A small image classifier, trained from scratch: 145000 training examples, 35.3 epochs.
Rows from block 3, named by matrix and row number. Each number is 500 + 25 x the weight over its row's rms, rounded and kept within 0 to 999. All counts start at 0. Numbers have three digits each. After the name is the row's rms in percent of the matrix's.
# short1: shortcut pointwise conv (model.blocks.3.short.1.weight, 448x256x1x1), inputs 0-255
short1.307 092:517485521479499494446510538487492424498468491513507506540421528512502521447510482486520480505520474490486497480516526491501518525467514477494517434504507530521491519528478413500522490507519514518491499483455500492526490403511481470502491523520486544527509493482497503521482478506544531537496530500509517462486497488505491497555509527528494522510501500467526464463523479514494456494490458493512509472487512501490491540530525493533501476473533516471501518537499511507512517512477481497554474512506533502475547472512436524470515499558486535518466542556488524493530496513524515494512486487507514504496526482484522513492531506526479441494513528479513503471471512523476540476507519510514497511487488515524467497488518467507484484472488549491517524459509495526509530484489493
short1.308 074:490518548536492497490530526485487498520468502518511517505512529511511551518480555507531500554510505492508486515482557533487445544514510534462547488516515554540495523498505505527499515517536552491517547542484501521531489472523500513533531491522494529514500487507491519551523501484536511535502545483479513496520492522511551527560484538484522529550517470510536477528489532532511513522566522526507565539508505455509468502502494521493496508491518523537455477506510524492528522539499528515500502497501518528521469546493553506515482484487505530504510534516508529488497557450525521495525490526506479507514530502474505500477471540530509471481515441470511531500507469512484520468525540517486484506499453486504496507485491522543525512504517514488511501497523518495513522503488486
short1.309 094:491458511501491511490507506544501488540487472500519516524516487514539489485478523485542496495475509480501488539515457501533469503489462511527539518500506516515526496497496503464487498472500442549507491416512516512538505473522488502511514511528549513476462499479531539523537522499516466515488528477491523516522525533499508461516556475529494534504485506542537481493525522520522499533519498490518525500518451509468495509505523543525531514526517498535514475488561511523520456534547510528487551482461477463517519509549510506521506537496518521496495530539550546534533492463484527496446507521532505502516508497487504498490455489487484497513503517506483524471491472512507526526569507473532500508537487481500467497484500523448467493499521500531485528533522503502519537464464528
short1.310 117:498482505514504487505518496521482492491515498473506499497502498490468503465498471517542518476492517521467424450490525488510460535506512501527515515518509488497501540485505500517506499451549541522529515494502514461479442498566519514483496506518482521520516494521497454516461509524516510517535526489476493495515525501495498549527488506517510556520466475455496508485484502518462526520509514459524531463490540446464510526492471489524548453510513466473521522522502544530495523485454520510468463508508487466444491475456491528517511482511473500485482503496465502492490530471546488463524474467536521487540489499492534557521498571541481493519533508513505520539504487495485476516488540488489518495508497514499507508529476504548493455507493510520500515484547514514506430516484534
short1.311 118:468514503495435503483508424504480483509461502478483501511508526516482499480501456506483474466510476495489458512533490515505539511489421525505533485510526493529477468500482471474530493516479481529447506499511455519507492500469502513513465465529488517510501466520486436535480513458493521518459484438485538498472537532480492445512502486507473465485513462485505472502488499443520455483475481496501521452512480493503500510522521516523478533486502488456487510539447516504512492503520491520507507497499526471485508526515501506504470517524536517460493533507509523512508515504503487454522466483510495506474528494517433542514519459497513520507497489492494514526473470489502527475438498518488486480492482494515484506477520526494458494503496505457527506452465444504515515452438490
short1.312 084:506476490484467507461465518504510499478505501418473477510475469482487495505506491515467507480512510477418499493549496469496547474487477477521497489506529493469466469487513500511483509502489523491495506477480455521506477524504515504497478496545474513520476513502429456526441500453488516503472506494487515494549510473478487474499486500499488456464513501492503467491518490509526483471454463461480502439431485494490508514525517498424513509489510464453498484529495541498503480513458531527502506511499487456495482504499460492507497499522512512528515515517485486475503490485495485412478505477516521521501511503524512514514527464474528541510515521510494513500489504497533540493470506459519509501544494502523497543521541491505467475518522530440521511461475509528528455479490520
short1.313 100:509529513468517483528496499513497493527482524508516515477501500515467486458485487502535494514518520489507511510440518513511442484558505520520522559458502517471537531497525550482493498480528512493507518488515515522527512467505514566532497503488533511524511463494499485491504548551525497460525504502524472504486477491498518511532495522552493522472501485493514532484489507442480491496456498520518512501515523498487540496460476516486510466509502468517507511504505493498496497510537538484499528534486471466528492494495545502544518484513491533528431512533504487484498523505525485496493538521484494487496513495442496519559481544491488441521501522553454519509462503518397521530541493488507507526477537506500505477496535524538517508550487514517534515523511543506511516527516507
short1.314 101:488533539527511516501536483521495534516532459503534468510529479509506474518520510529493503467490529493536486547471493514540479495476488541528496533511449464497466452501483554546482528529516480503491567512508494530529512534528522532499473509481502496446500502488526537512504504503535511505497516503544448527482522495469515503496422499487480498507535507527477540527473502481494505522512518542494480527543496484523514519499486492504504525499565535544515494468481465491535537455498509507473507518508501527516499475510552470569487456546506474494502514482494510509448509504491519554519471532554515550497464508493479487531547485475516517527514487488495521522525499511507476491526494498497501478513495503509520531515496530479498512520506527522474517520498511528538528517475529
short1.315 090:549547536501484512534490543528533523471511504520493499501526500553520556518533505498506500494493530510548496511515468503517514508502490557584475482521496478552502510535490479497489507547499466486485521495523479531500534519470502487506503537493479463481505531487535539515476496492532529509470514510524483521481556512474540469451498507516487470542481540528529523502492505537530504529547500508512511526503467470533496531540554506483523514496501522532522507516510494513519516526471510533470495522499532462504498476494510482520548491515500515498531460473512502494507536521492519545475491520517497519494521513502528478451499449494486522483490512514522444502526506471536509455509495515497477523488476460523452520488492521465473484466510454470470491496478489501507512441482539
short1.316 104:516488526493531552513535527451489471546515531507507538488487525491482545460497537544515519544506481543508507518498529514456448521500471502492530515523512534537518557508513499476508529493500513535525512504502523502507524540532534505493547541508539511497473536503495539497566530553534533505527528533487508508531537537532530509537557505479545514505513539523477513549480535512490495512533494508486515530487505460501522508511487493534532492503520527526530517464524510520486491504509492527489496505534531514496464521532517517494503522513489451510495517466514537520488505478496498494470504515456507491541472505477493510492465527473475473490529491511487529540504520503488476548530474484520478509475523502456529464515524480533520511483464499504477514509518545480491542527529515
short1.317 085:503471492482521537453517495525488507505534509513496463492520496501499492433513442519521521463503533488492461508497506469527495503469537499491522531529513499478524516476533447523504523475515532523530441505484524476537516507542494456445517539515520502516468533519509529480493496515497480483522486447508502513541529477521457515434514475478501526487486522486495478479459490532492527543538528448477512483493523546470505521519527514470541493509527497484540475493520530522500507500480533499507500513478464487488469482494490521528491523498506460503513504527525488478524508482520497471507475495522519561526495531529536505519528519500527536525494525528509555476525454508529474554491509491490502508535466540518504528544514501511501513484545506537456516500526516482530493523497542
short1.318 096:467519541487472508504509508463499500539496478537523511503497532526512542549516533509534521542500501505516509542481549522477444531504495534480544437522475520558517525536479518507487489562535537523507513519476517549492530515517520479508510477509509504486514511521517534519509461471501528476510510500499486497505507516496534514530491539504498532526529498507521479529499494531538489501515465531478531538499505462527443492509499503481516525465505528531470474504492506492484530495518477536488507473508504514483471519539534507466475459503506516496532487503512484521478543488525528514472480495498474470517502522452524503487509511516504518475519459464520468493479484504522513464526537530471454488445480474492407447499494511518518507480516519464507514478515523512495547502459487
short1.319 080:495481493472462504452477516524511507493504506437492478517490463490491473521526506521495512472491527450453532487532476443499528507493488500514504469523543471467461489484537515504511493534531529493484491481451461513513502525525497453512476518546469522515511503503434515530462511483522512506466513487482525483533512450480463496524494509501486485476489490488505478475532491510555482511453492463511520487453492520500492519507525511447526532524512466467535506507495549514516515534448528521528528521491456436537502511500517503503505522500522523586508512507497485485511509497504491464497501484496517519506494508529516518523514500506540536529516514506497523531488484510531536530499543496519481498527498513526470526526512474511455478517520522427523517483506492516526447510506524
short1.320 096:511510482490498506497488516480497492493512494492490477508484497461481459509495473514503514513504508514437492477542513505480552456475510501524522491516517481526470484494497502513477487482496504501487531504492457490507444529503526500487478479517495498503482518520432451539449502478476535510475488509497517488510495492473524502486500513492472479483480505446484489436509492517501508493438490489509497436484492510467501487531502466403528520506516463441481498503502508509523502492434513498514482487507513453505498484497478499529501498534499507526506505480440436433498475481493479442507513457521506515511511519529521497521533502503527526546518523508483512484480503510527529490506507506516506505526482495538490548512547500522474487522517531449514517445492499540522422511530507
short1.321 120:513498536535521553518533532531517507530541475503516496502539512497518527489518512532502519522465542486500460507501506512540491505449539517518529519528467510511469491519479457547465510471515546520530520482494484478524461544566525478490531537514477519449492541496512522531494512545546534532498542488545506518517561537493533492524479512490524510518483531516530523488513527535489525543556534490497498516518497444465510520513489506529515495516537502529498481470498514524518513491479487519462494476525505515479491548493510469519518480504478491493495524508503526489435485486520490482540480510516540530540518519492522482477529527509487516499526538504488492489530478496533517503513502484522500509534482495521512530541514527525535503502521529520477517500555521520511482523521551
short1.322 099:530526538537513494513529505528539522512498451497491483484529475530506481489506505497479492513473546473539508538509463527533521508502499547544501554505438510497474472513488517522461513550486483531505540537526484527529487553520543539512513529508496511459478505488511523530512526517521532503481497526547494533516562544501517483512475495494499464507516544548514506520475522481536531539521521533502482529533486511519543505507520500487494537507542527533511479477517494488492513494504501533481511524467505537526516501487553459540549481532509499508458526503500510512456502520485503533492533533564526514481505505502499465529531442460495486489484525517467508489512522501484499500499440507528497490494496480519527520506526519442504512546508506487484503518491527529500502494507523
short1.323 084:505524487520481545539516515533499490494525491492500510525533503486541527493485532534460504500499544513522504525465487531554450510521476495513476520489480528455507481517487522541502519489492497519512521504485509462481488506489534536526512497510510554491515514478509482522516539477529521512511535519547481523509526532517500467535479489477503476523522523522543526524534489476464527518503500475479518541500484518477526534487481506532482500484534482515520505485462455480519469508491518532500502471539537529480517515531531476524560475509469539465544537477515538553485485513469470470510508540513513548493522491495482515475531481464476507498532555505477510509542516515513510501481459468517542475536530540492543491520516512504540544514489518544515514518503496543533476536529535
short1.324 107:470477520523493551505535483537480491515516515480481494506552524519465517492459517548499514496508541483501442526491506482543484484480496510535539508498494510521477511523484509507507532498486528533521490441523503499536459532528554477525525475485498495491475527508533484545507492523530509517508515491508524505504548527506525481518486502471548506507470513549535494495506545482446456547531539484503477504522508421472476524527493496537523494539541514529473477485518491513498468502499495494468458476524515511496519493503485477497521487502489518500461514496454512509462462490502463487530472552498528524534511511517506527483521524506461502456516578477447491499532515466502506507504508474508507485504493515461491520560503530526518489482501488533537521527538509479512510504484493
short1.325 109:482495530533494479486525426520457527493518528529526502523549533520521511521438487475500519500553500513524503508503534495533505476486512504498531501513543502487534471517507493519542518489508511556512467511524516480535482482515489473496526450501524508530488505528547481528475495504501505531509517470493548525523505489522507517493503475465526516528505503528481481498497530496438481539530542476509485479537508484503485494501453488511490526530490500503510473530504519490502482531483506479470444522483509524459512509506475536507440500461508504518510510480478482498528463497514513485568492507554513505537472509548498499490445527537426518491499503496509484475523483466505485509478534536483523470506491523479492525517526502525516543484508487532533527538548518454527483491471480
short1.326 082:507527515490468468532515507463476478542483498503526492527493522509528488528476502461463497521531488528506517531554530526471568503522448477510517466475512496534478493507492518488524521521468487489507509487511496535522501467466467528526523517526556493524513496481477455485495494488469474493514524487478536478531498511499524479522537498496550476497524488528494519547487523514540498526473502538525467447484499463508493435436479493536495537486440472512495548505544494497533465520480466467512462529497524507446503492527502510536455521489510510542515494482491513523534492492493503508465529524541486498526479506577508497527479525474472498496539480521503459473501500457507488512456516509499475503487467488487484530500522519527525538486480490505493494507496509485539506488518503
short1.327 089:516470535529486520459532517521492519520535466481522527494533514512494507526522493518481508518518545511500517509525519481531545478433539488515491527509509488451448456495440531547526516497495509519521524453466462490546475510528509499477528526513505514509502509490492481518469516534535520517492533445507532489534506507474516459491471478479530479521502508519534502478497513504489540528515518473495445467509499501487494519537513499489473524490538488509463479469523540478498479487504496506499465477481524496488473524491479500500494448495520486551506492506476517493506429470472490471536538532529511541536495518568503490510507503522517514507513494478500530452535519511512512481501522505512488505541451509525506549521508506513524524499541492503457543525526504521499434513518516
short1.328 089:491508509494469410520512481521484531518464513507502506493535498517455487489539449495502505485518494525517486519504501486512520485499457516529511449510495460498502515460496526488521489523475495489512504523563517533548516479482529474490513500509529473493517445553510491499482463463465498464507466479483537512511507514531447517462492485494516498523510489519457520481514539485488476421432534516545475477552520519531490514531524458485530522553502533453477547495527514525466504495493531490474480510482501468448485475526480520452501527517519453544497519498489457498504468528498513512529497476537500477498461515528509491482483476496538529511512484491493518483500486481498492552510486527492467482470494502480502515495506513488496504486496492493516504522493489506469520473457526
short1.329 087:550542453466509492481490542520520493499497494498515499556505481515539533502523527486506473508521534448515520520498518531562459513494514514541502552495479513469518470498498488477511526513502517528492474505531516509471525452500501515503509536507513555505537505484535493499501531475535463529527507536516480495471495483504471505526476515492466522507539468463492485510547488524484495452518498518467520508506499476499546511462528498503522511472491497503523461517490477458531488509510496487496490481507550531521517504518533510545554457497506517459525533478504527528474526544510514501480531489501534519475520487416535506481499514487518488487500503499522520510510519525527510515525494455511549547496532527516544465500493500515501520532490544537505514488506534503544540546537521
short1.330 089:519513522482512495487517478468459478524490525522527522516486537506495522490482484460489504515536480514522527506545516528506541485492465470486514534517539513533493514471520497464523526476498500520502469522510503494511519478502475525477524511516519488535521490509507511452502525520490426537519505523493539531537546493508507519514541482447539489509528478523446506538462511502482477492510526524524509489509501479517554484459529472507490514516478508524538504516530517513509492530480536485492463530454532517545519499506510530531507539499496463519511536503519507513526486526502519513528534517534508485526446517544479506513478536481527500520495481517505563528541514495500423542482497500500536512480516533487544491497559515524511541513481527544477477514507531469525523533541478
short1.331 088:534482532524510531465535545519527527516537487522533525516480519494480517523550511520472518540522537525491545500522523492514545476491541466522494537527517519456489511487503533557520521512490507497502479466470475506513488494462443499477517545514519495519495507508452501459477502491537501443491514488501514457524442496457460464466497525495503474517522493498517489494490461500517542463479456495496468511497491507491511512528530472459491509487493509507470484484504513485495494498527499495503463506459521494496428505498505506479484491471513483515502482506481502475517453508478488491513558524513501539521484548554525493532487499522535501512530443510493544474516528516492499513472518502520447534532495527532528503509491488503500526524537498440482553505514520505516480501547523
short1.332 090:536467464498486462426512506502499492541476508512500522504513508477505499472518501471510497512540542473510507507512559501493527513504515481542510492464497503500516507465488520467496518502493475494508511496478520479491509484521514537520505520498512478521458430498504460526507507509471530516519509479536491526481502478516494524522501503513502505493499495492568446485510469488518529489510517503462469511481508547490486501520517530508512485489507512516510472520506473457474504507529509508520512489504519493502523487486435501455520515528520572459443472533535483494494460480504519466510519491519535494490549470470520483516512538504483477545472528479488476502508565533427507515511509487539518521485488553542520519504503501520514484551512503527565561502538513550472527494494509