Rows from block 5, named by matrix and row number. Each number is 128 + 24 x the weight over its row's rms, rounded and kept within 0 to 255. All counts start at 0. Numbers have three digits each. After the name is the row's rms in percent of the matrix's.
# convs1: 3x3 conv (model.blocks.5.convs.1.weight, 112x112x3x3), inputs 77-83, a 3x3 kernel for each
convs1.0 089:109104116117196133110106119103103101125158117121113120147159162150182170124133144078090093094175102080097098154151156166175155113146135135137134143171139127124135171192162174192170158176167
convs1.1 082:099119118124198142103097109093129104131187135106114100117115123111130101116123116077099100094153115091090108118104112115086098113108099127114132131164144138099112136106114108033097150107106
convs1.2 100:132142134148200133151145132160159143171189156164141136134160147154163135141144122156147152150168137136122124134143141134153151126130123169185176199181199152177177149118154123107148128130141
convs1.3 092:084108086131196118082104109093125101142176127098109113122111133134140137118104116082113085124168112068097099157142152156155140139159146125117143161153147132122130137136137130156138118140136
convs1.4 091:129129135123127128103133093104128128122137129114153105139137125135153139112132119103114131107111124093119084107116094119114113094099094146157141166178158147173151121144116152158142113135106
convs1.5 120:122132112124148117113138118114128110114143118107131119109102109103108087115103094127145137134140128130140127121124140120121121114113119117099111109079096114095100158158172143133146145141155
convs1.6 099:134141133126238146132128130144136143168208137148115136126131138123180131108140132118130121103206126095095121123137101110152108105116103106107121124171159102109102120127081116153114124122110
convs1.7 106:131119105107180108108128122139097104127180112110100124125150136130183147119157125147118126109184118105115135110137120127167145101134109130146138160181170125167141119121103137152135121134119
convs1.8 106:154129135139223138134136139134120123130197118126121118135135128134190138118127127146128133134220131109119141139154119143177141104141115088105110102187119076106094160156135162179163131156140
convs1.9 117:083080051057104058079069072112091082084110098099092098154165155146171154154164148122118099093130104101109108118132118119127121122120118159181148178165171171184162111117103103110118111114115
convs1.10 095:139129121151207164150154146156133130161175158146130128108129128103152133113118133130130124131182157112121129138123136129158149125131139106102124114139119084076072184183193183206213187183194
convs1.11 087:142150156154179144129145119120141140144160139126152126132137126126158135109124120121122141125152134119127113116123092122117108095105110140139138160173140136166129134146116155142146129130131
convs1.12 095:094104097112193111134117105129117120132177115142107111160186167177193162146163154138130121116187103123099094118155138160182157131141121190164169194178192155160173103123113127147131107121117
convs1.13 106:139153172157195173155161157131143148157192154155149136120135137108137125119139123122132141128158138131134126142124117114097114115097113135127134132159126128090104104066076079041060101063081
convs1.14 106:138136138145211164131131145145136144151193152149132137114123117083158109097131108138138141133199149112125140130144134136150120131134121096089099073133090065055082131111125124113119148123123
convs1.15 098:105119095118156108096128115115120086126146106109124109129139138129152133138148132100100104116127110095105116122107130124117146127109113128143130142141129171142157121112113122116121120120101
convs1.16 101:123145131136224141127145139152154160173216162149149135123147138142174119112147111136145146130202137104138129119141135131156139127143139131149162158172153129150135119139137117134124129126133
convs1.17 109:140153126146194129137171133149153124152177131115142122125130129116138121114125101167152157152187152142152140145132148133171176133153179141164148137177130137149117134116131115140147128128159
convs1.18 100:111132117130216130120143135150141133170199150138138150112167155143185149106152110140153152136197137111119120140164161169157166141142143144165158159181175124170153129134118138126151124121126
convs1.19 109:112122102108152104105106097100114092105150112098101103138107139119122126141118143115123102099134110104099118122111147110103133135124136126107138129109122144115130135130154108080120132128139
convs1.20 102:119126122128188135109105107126127116142183129122115123094106112091138111102087107098099090104168111069080091153144139123139115113131120091079121104137102109092085134154134151148145137150148
convs1.21 116:150173159151237169174183177157162164165211166151159163120134111128178144117150119139143145119211150128152146144139129151176163117143144152167166178176192147169151121114115123150123109106122
convs1.22 084:115120103131179128119102114112129113135175125119117120124132136112170124101138108099103106099162125095091105087090099090102087096096099122123143125141118118112107124107118104029097149100106
convs1.23 096:129139133141166129129130115132133139147146138144135127132146118134168143092120144118129129120160120110122113090095089089114074058052062125124132135148143111134112085065088064041071096067078
convs1.24 097:110115094132165092115104087113121109133164117119113102130130136123156141120142126116112107122153100110108104119084109103077085108077085135128134151131132139112114099098104092057101120099110
convs1.25 105:099101102106165123112130141104091090100146101119113107142185162141170160121178139121115134104145124116110138132146136123131156110118127137170133169171157151169152131130104139122146120133117
convs1.26 117:128141131121137120121124131121133126111131119116115124140107130124115122157128144123132129117116118130118133140125144116093125145127131151121144126101130148127149148128151123079123144124137
convs1.27 114:175160160171215167164147146150133130150175134137131125096111115115157136115105099143125137129177138126122128118129129135184145106121117123141144140170148127112110152167152163202180155173163
convs1.28 077:129129111127146121111123130135115105118139134104115125091130158128114128153151145120129123125122123125132144138123149120084103147143153158137140133151157122160169149114118130089104134121142
convs1.29 077:128142124142156140129125121137126124148155145127117132173143080153140129076116137136131112139138139110115130139130128109107097114138139147151143152157161139160161101107124090066094122120127
convs1.30 082:093098068099113087101094076108096063097076080095096072127102117129112136120112116122122091131125112133122099106119097133168109130135099091087112103119113087115138076118055097186084081113068
convs1.31 096:136136133143145135134133134145138146148150148149139141157164151170181161136151135137136133145146139134135135152172133144188130117153125142132132135139135136131139114105102099087093099099108
convs1.32 083:114121115119149123116126121116116110114144117109108105145148158131183152125132136119124115116149126111121126147163142139178139139150142111110115100122113108113127117095091093071094102104112
convs1.33 172:122122127121128134125123132127126132127132130130133135106105114096092109113102119118109118109106118110104116102106104108111111110106107121129126126134128125129129132136136141140138130131127
convs1.34 118:123129126134143129124129130132133136143144134135128130144172158166200155126150136129134130142155134126134128144164136146180128131154138121118123120126123109117129118107102099097094105109112
convs1.35 081:116117115124149120123128122122118124136152129122112113143139134121169142121140134124119113121152122116127123153155138130159126122161135121115129114126128105121140117093098092063081091105098
convs1.36 087:121117112129160143119115126132135127139164149127126127106118076153147155115103067117121094131146143109108115129126122107097133124138151158126132152131157141123147130132123088046111123126131
convs1.37 073:125153117136164134138139138124125102127149126107122127142146143141129155144137130139160124135153143137144146139142129114117138135138131145142141144157149160142176125100109103104134116115132
convs1.38 127:125131118128136129134138132121128123120135134115123113076062043096124132153153149120130107120128129142141138149147132114103126150144147139134150144142144137145141143145135115097117132120133
convs1.39 085:109096103110112097121099099122121124126139123112103106155156152149163139159133152128127123130142127116113098121130117128133113113113111159119157112108117145114146148155145150167139141142130
convs1.40 127:122116115121133113104120107130129109109116118107127111096136155089142145096076112134129137113138128114128125095123125105146128123130110143117135140124142138127155106113104118146103116123109
convs1.41 069:130140130123152132123125149137131110129153137107112130120147167116118121163152137112133129106126120132125146136139147133104103154138160143135146140148162117148151113095120109079089132102132
convs1.42 069:124138132136162133116131112112115118124148132102118112143145138156140170139133135116126115123140133109125129142133137121106106125126126141135134141155150119124144119091106100075092115112118
convs1.43 097:126130120131146125132129130128130127137151130130124126146152151149180155144155145132132126136154134137140137143148136138153131144151138129130140120134141120130139115108109102086096115112112
convs1.44 096:118123115125136126120125124118113113119135121109117115164173161157157166146146143127129115127135128120126126140145136133125125143138139122112111119124127109129130116103106098076098116112119
convs1.45 095:110079102108091107121097114132133150143133154147129152113110104133142115120126116115111125138127149124121122118119110128141114090101091108085111092091107101091110125133118129158119096111091
convs1.46 081:110110103115133118102114107108101085109136113090103100158162151149130160135156141123128102124129128104130124143138146135106124150148149129110100114115119107126123124116126119102111129121132
convs1.47 114:137134116132142135130136133120108105118133122105115106156163149142128160128168136132127116127126125120126116139150142137086135150129150112133116113133120109131126113107108116062120125103124
convs1.48 083:116119129115156107125112119115121106127165110115095116129096136085124128081122110123119117104151120109102115136149122117144110118142117136125127134122132098113145152123119124123134131128131
convs1.49 118:145136136139137136141139153117112119119137117117117129127134133134151125118136132127117123116128118116118126119117125127122128122124119138133138134133137136141143134141135143147138132137131
convs1.50 095:114116116118141121137124124074077072097138083082080057149143151143173145145143142117117096103156106101114098141130139143136128131124130126125133128127112131108129157145146159154126146145134
convs1.51 102:152152143157152146162150155101102103096126090111096100098129102114152104096133105124114129114120112118103112143142149155154159149149161095118094105145121108140116152150145159158161148147160
convs1.52 080:127136123134154132134131126135139134144162140141130133135150145150171150117131114131139129142155137128128125135150131135166124130144130120122128123132128116132144119096101092072084106110114
convs1.53 088:134115124108128105105098114130118114125128108105092107149121152145125144161142148130114113115146103105112110142140127135154121141146119153132152137098147145116156095112084104131101078094077
convs1.54 087:117124126132154131116120129118128129137153128117103125121127110108128145121113125115129123129152141112116136141174124133159110110165138125128146127141139103108141146129119118104113110138130
convs1.55 074:108112107111136117102106110110101085113140121084099099157150146140126138136147149123114097118133119107117122138132142117091104144130141125114096121125127093129125111104120103076099125105120
convs1.56 107:132128120116105126126109109128116106104090109116107091147133129128129125128136113139134125107101118125119110131132123117119117113125121087078099089097104104116096123141118140160127122151128
convs1.57 091:150132122151160133158135146132119110129152129142119126118110118118138112111120101141103104133145114140116121110105100089098103098094114064038029087085073083069082111109104118113118108098107
convs1.58 106:121133130121184139131117124115136120129180142123112122153163146168192154138164147121140124117201143114113122121126123149163133123132116127127133164175173146139132099100118115136105104094099
convs1.59 099:091089112103105098116123098090084106087093090106116091091083093101115115092110105111099107094105092114121106122109117097097107110085099052059046056070065061044071108125120116116129118112126
convs1.60 112:111141131116195136135133132111118117136178119131115120134135136152177145136146137095118103107203127112122117124133122138162129115131112113132128156162164133133115128120113123145115086102097
convs1.61 114:107133124132197132132127114112120114131190115121115099136149143153180161142156159107137116120203123116121122130143154150173144127142139131124143163167173150137138103105137103145100093089108
convs1.62 103:108141109109194122120119132091107089126178105116102115142139134148165144133137141101120082102191108102105129128126117134154114112117105102126133147161171126122113150139131145146132133129128
convs1.63 104:104129123127111125137121130096114112119116111105117105140131129150124148130143139092102098096101105102104105148122124136124124142122121120117131142122148142148136061070056083092066069066059
convs1.64 106:108145132113204133125131140090090088117183100103085092126124122140168134119138126094116094098205116099110116141137136142157140116134126099111124138163153102106105151133135148146144113114132
convs1.65 089:095113109113152090111094095129121117131159109127114121141158151157194156162145154104123112120179101115098107122129128144174127101104100121095110141152114141119105125079105115116094109066091
convs1.66 097:121138127134133130128143136121128120127142133116127113143139145137139133119145144107112106103100102101098122126124137123155124124128115174177159168122180172163169078092081097114085085094079
convs1.67 101:131150136132178135112113111125126116128157126120119125085103088133154109135081115117115114117177109091093112103117109121158107116093116107097112138168087126061097141127140138145129135099144
convs1.68 098:144115116113117149148175173147114099120107151140174168108113104110139130138138118127112117109117145145167152133140151144164126130114126126131105127130132145170157127127129128142112109111096
convs1.69 107:101140125123173139135126141105114120138160129122107116145142140158174148139148145096115104113175121107108111132138122141159126117123112129140145171162180141139137110103092107131087077068069
convs1.70 104:138157158131121128128128128146140150115121124122120115128124113136130133133162110150141142123101125133124112125107124111116117123143109106087086093068105099096103130127126133108113127111117
convs1.71 097:139147144135117118104109132128135119142123107094096115158150098136060061064093148131141122131094084087104132136149138110096089129134160131145133139120139130138167122133139136115131153159161
convs1.72 100:113113120110116123120114135114125126124122129125121118139124122129130129106136135128123122121123116130135125139144137141170148129134142090074113094113122107094124104116091115156096087098088
convs1.73 091:140143160133115132132116111144167158132124142133136128143144144141143157120128124138139154121113134119093105066080078103134127137125122133113155127123139136132138092119122113135130157142145
convs1.74 096:090109100106116108115110107081094099097106108099101095115119104122132126086111115108122101109120115115115109108094108080066086104077085065065051073085080062067068094098099103090104111093102
convs1.75 093:091097099103088116102094120099110095101084100099101091137114121151134132138126118127115119127108120134127122137134130135148143127142141099119105127133121124136119107122086105178100081128087
convs1.76 108:144122143128152128145133135159136157134147151138148151142148146130171144123142134136107138100157121112116116105124131118150129102123104120141133134164148128142139106118117121121136103110102
convs1.77 101:104121132108096113114138131104133133121120123116140122120110126136139150109113133102124133094089101106134120114109105121096088090080086102097102150138162118141139045086041083096089022063034
convs1.78 098:094092101103107103108107104085088100100109109095104103129115127130144140098126137106111103108126111105117115107090106081076084090068080063055057081087085062065075083079089072080084082070092
convs1.79 108:117112115118105117120116123107115109113121114109123108138130134132148152123135144126130107125121124123132131131128129125130116122119114123135128123165145100140133075068069059079068058081059
convs1.80 112:112121124097127103124109129078090082095135080103089087111114135130126135102122102103106117101129110123106114145148152142149149138144146115144137135166159118150143163155157147139163149154165
convs1.81 104:138144139133168141131129138133130122132150117111095103106117119131155130123137114124131124113167135109119123126117112124132126094112113108122120137141155105103102111101111103108112070074092
convs1.82 109:118115121115104122117114130114114117112123122110116108130128129127150155127130144129129114123127129126130137121118124113125117119115112099103112105144138088119108059053053050071064061067065
convs1.83 104:102096113079150106099103129116102113100138096120084109140143155140194143133145150126120121104159119109098127129155130140153133119150126092124116113169126097135123137140139135125149119141131
convs1.84 084:130119126110125107127139124103112094102156085093114100140132121110133128117151137148148142122160113129144135103124130105156134109143115091078079095114105130125119122103153117110136140128152
convs1.85 091:135133125134163131136135135106102095111143100097092098098088110093116112108116120131125123109147118115114133089111128112151127150135127067093086105156101113087106114102134104115112133090110
convs1.86 089:095115115128139123110116115129129127140142132131123126113104109119100114101102102111117124119124122111103122129102124108093128117112129109115132129112131120130132157139134149123148136131134
convs1.87 085:106119104137169128122118113115128114137164119121107102088091103115121118084105100119131114133156120112117120130132149106100120125138139111105110127126120107108113130129129141124123118115126
convs1.88 102:141142130141175145122130132115116101123171108096088090112111117114118112117106114129132115122158128107099115148136154125098136120142162103103113133133138106106125183144175149094167156138187
convs1.89 083:116109101132163119115116106112100105118137114117108099124109142146120132136137143100097095106143117098105105112100113110125110133116140122091109152125131136105137103106122094095109111098112
convs1.90 099:101158123114122107111111107091142130108123113095113109102103096123119106116116108060120095083092074079078093094095072095089083075078067160164181156137167164113165106109104111092105096090105
convs1.91 101:085092109116106109111116083090107091114119122103132103107102093094146114083090099089082086098068088111082096119101128119134132142112139087093074100141086100105082110108133124117123138125127
convs1.92 094:096143114122165144097126124097113105118140128120118117098103104136111129124136131091124098123126117091112119134134134116124131102124117112121126117134113147119117140117133116079138118073130
convs1.93 109:118140114125163130094120103126144135141157147128150131109097082128091117117110123124138124134151141114133130111110096122124120107103104124120120106121119125121126101092108103098104080065096
convs1.94 113:125147138130167139116136140124131127127149133123126132140124133115121122133137137132140134122140131126134147134109125104060102123126129108093108103089093118102109126131136130128139128147138
convs1.95 115:113112118114114124128130132114127131124119138124133137098105098103117109087086091127135139117130133128135135125115110114124110111107118098105096116151119112131117118118120122135114118123120
convs1.96 101:123125124119130114120113121133137126130103118132123135142142140143150149141130140126136131113112113123110122105100104110124101102089103139139119165150146128147136104115113113137125096110096
convs1.97 100:120111148122093109145137118109114140118138115128135111116132119108146129113126111126124154114119112147132116092105107119150132126134126096073077098157102111129061113105135128135128130125136
convs1.98 090:121137127128143119109140137097110101100149105086105112125120138062088119116131111137139134127134126127140152131124151118140158141127118123106092115140108151131113133119149132106156168143156
convs1.99 101:108130123089112107143144149109123135103110110135147149109122115111107108106096110085118092087099091111104126084080071103084081070062049159148183141137158169128161122112114122094111105088098
convs1.100 125:125118119121128122117111121135129134135137136124125137152128121126125115126127131135131128130143128122128125133136134137157145127140131090036071046037075063037104110123103126155124100117096
convs1.101 108:130135140126147138121138144119128136120126134115134149160154153151160152137152149147145153128148136122130147141150135150159141139149128119137119132145131105134131113126103122150127100120106
convs1.102 095:083082077105120093094089093130121111124117111123115102146114141106137109129097124098094090092125101074063101152125129152133141140135129179127155128136124168118149123112118120123131127121125
convs1.103 087:086107092123141114116125080108118098131129125111128090110108121117124112088110121086097082111100099113105100125120127118105106141124122065063068071120070109100086096106095105109118128154116
convs1.104 089:088108100101131117129134126131099112124087096135122125136142136143161152148157142114117113109118122132141129156138142149138142150128132115121113136161129121151129143138146143123137151138138
convs1.105 119:138137143137140141145141132143151145139123148142146154148145144148130149140133145140140141130112134130124133098091101097114101103099094126124122133122134128121127101116110115143122093112101
convs1.106 084:091112091111157110107098092092091080109137087094080081123085130123087129127112169097102094098134104089083100098115112107115131126126138130091152144131122144100145112121131106089125120103112
convs1.107 101:115125114133150119119123117089101084116166092083075071101077097086074086085085080114125119131145117114113121173140176140057151172156194122109123128099132131131136190146187157065171194165217
convs1.108 114:118124118134140130111124120120126124127134130119123121128131138117120124133129125119129132123123128124126135134124143114078117130135127092080094112079094110092106125123124135127140129145140
convs1.109 108:117123106117184110103126122092101067128194103101102107096090113120107117099109099113130100118176102108106133149136155132142144122136151121129136149153169133146139173157173150133166166153189
convs1.110 074:097117097115155133121141138121129105115166128123128126143155132131118136113135117144141136128153145135134153101098133104080118135110143147158144153136139141152141150155158113079152141124148
convs1.111 093:109121109123147124116116117131139127140151133129123123139138138141138137133132127129135129133148133134120134140122151135132137138137146176147169165140167169149149148126130143128126136125134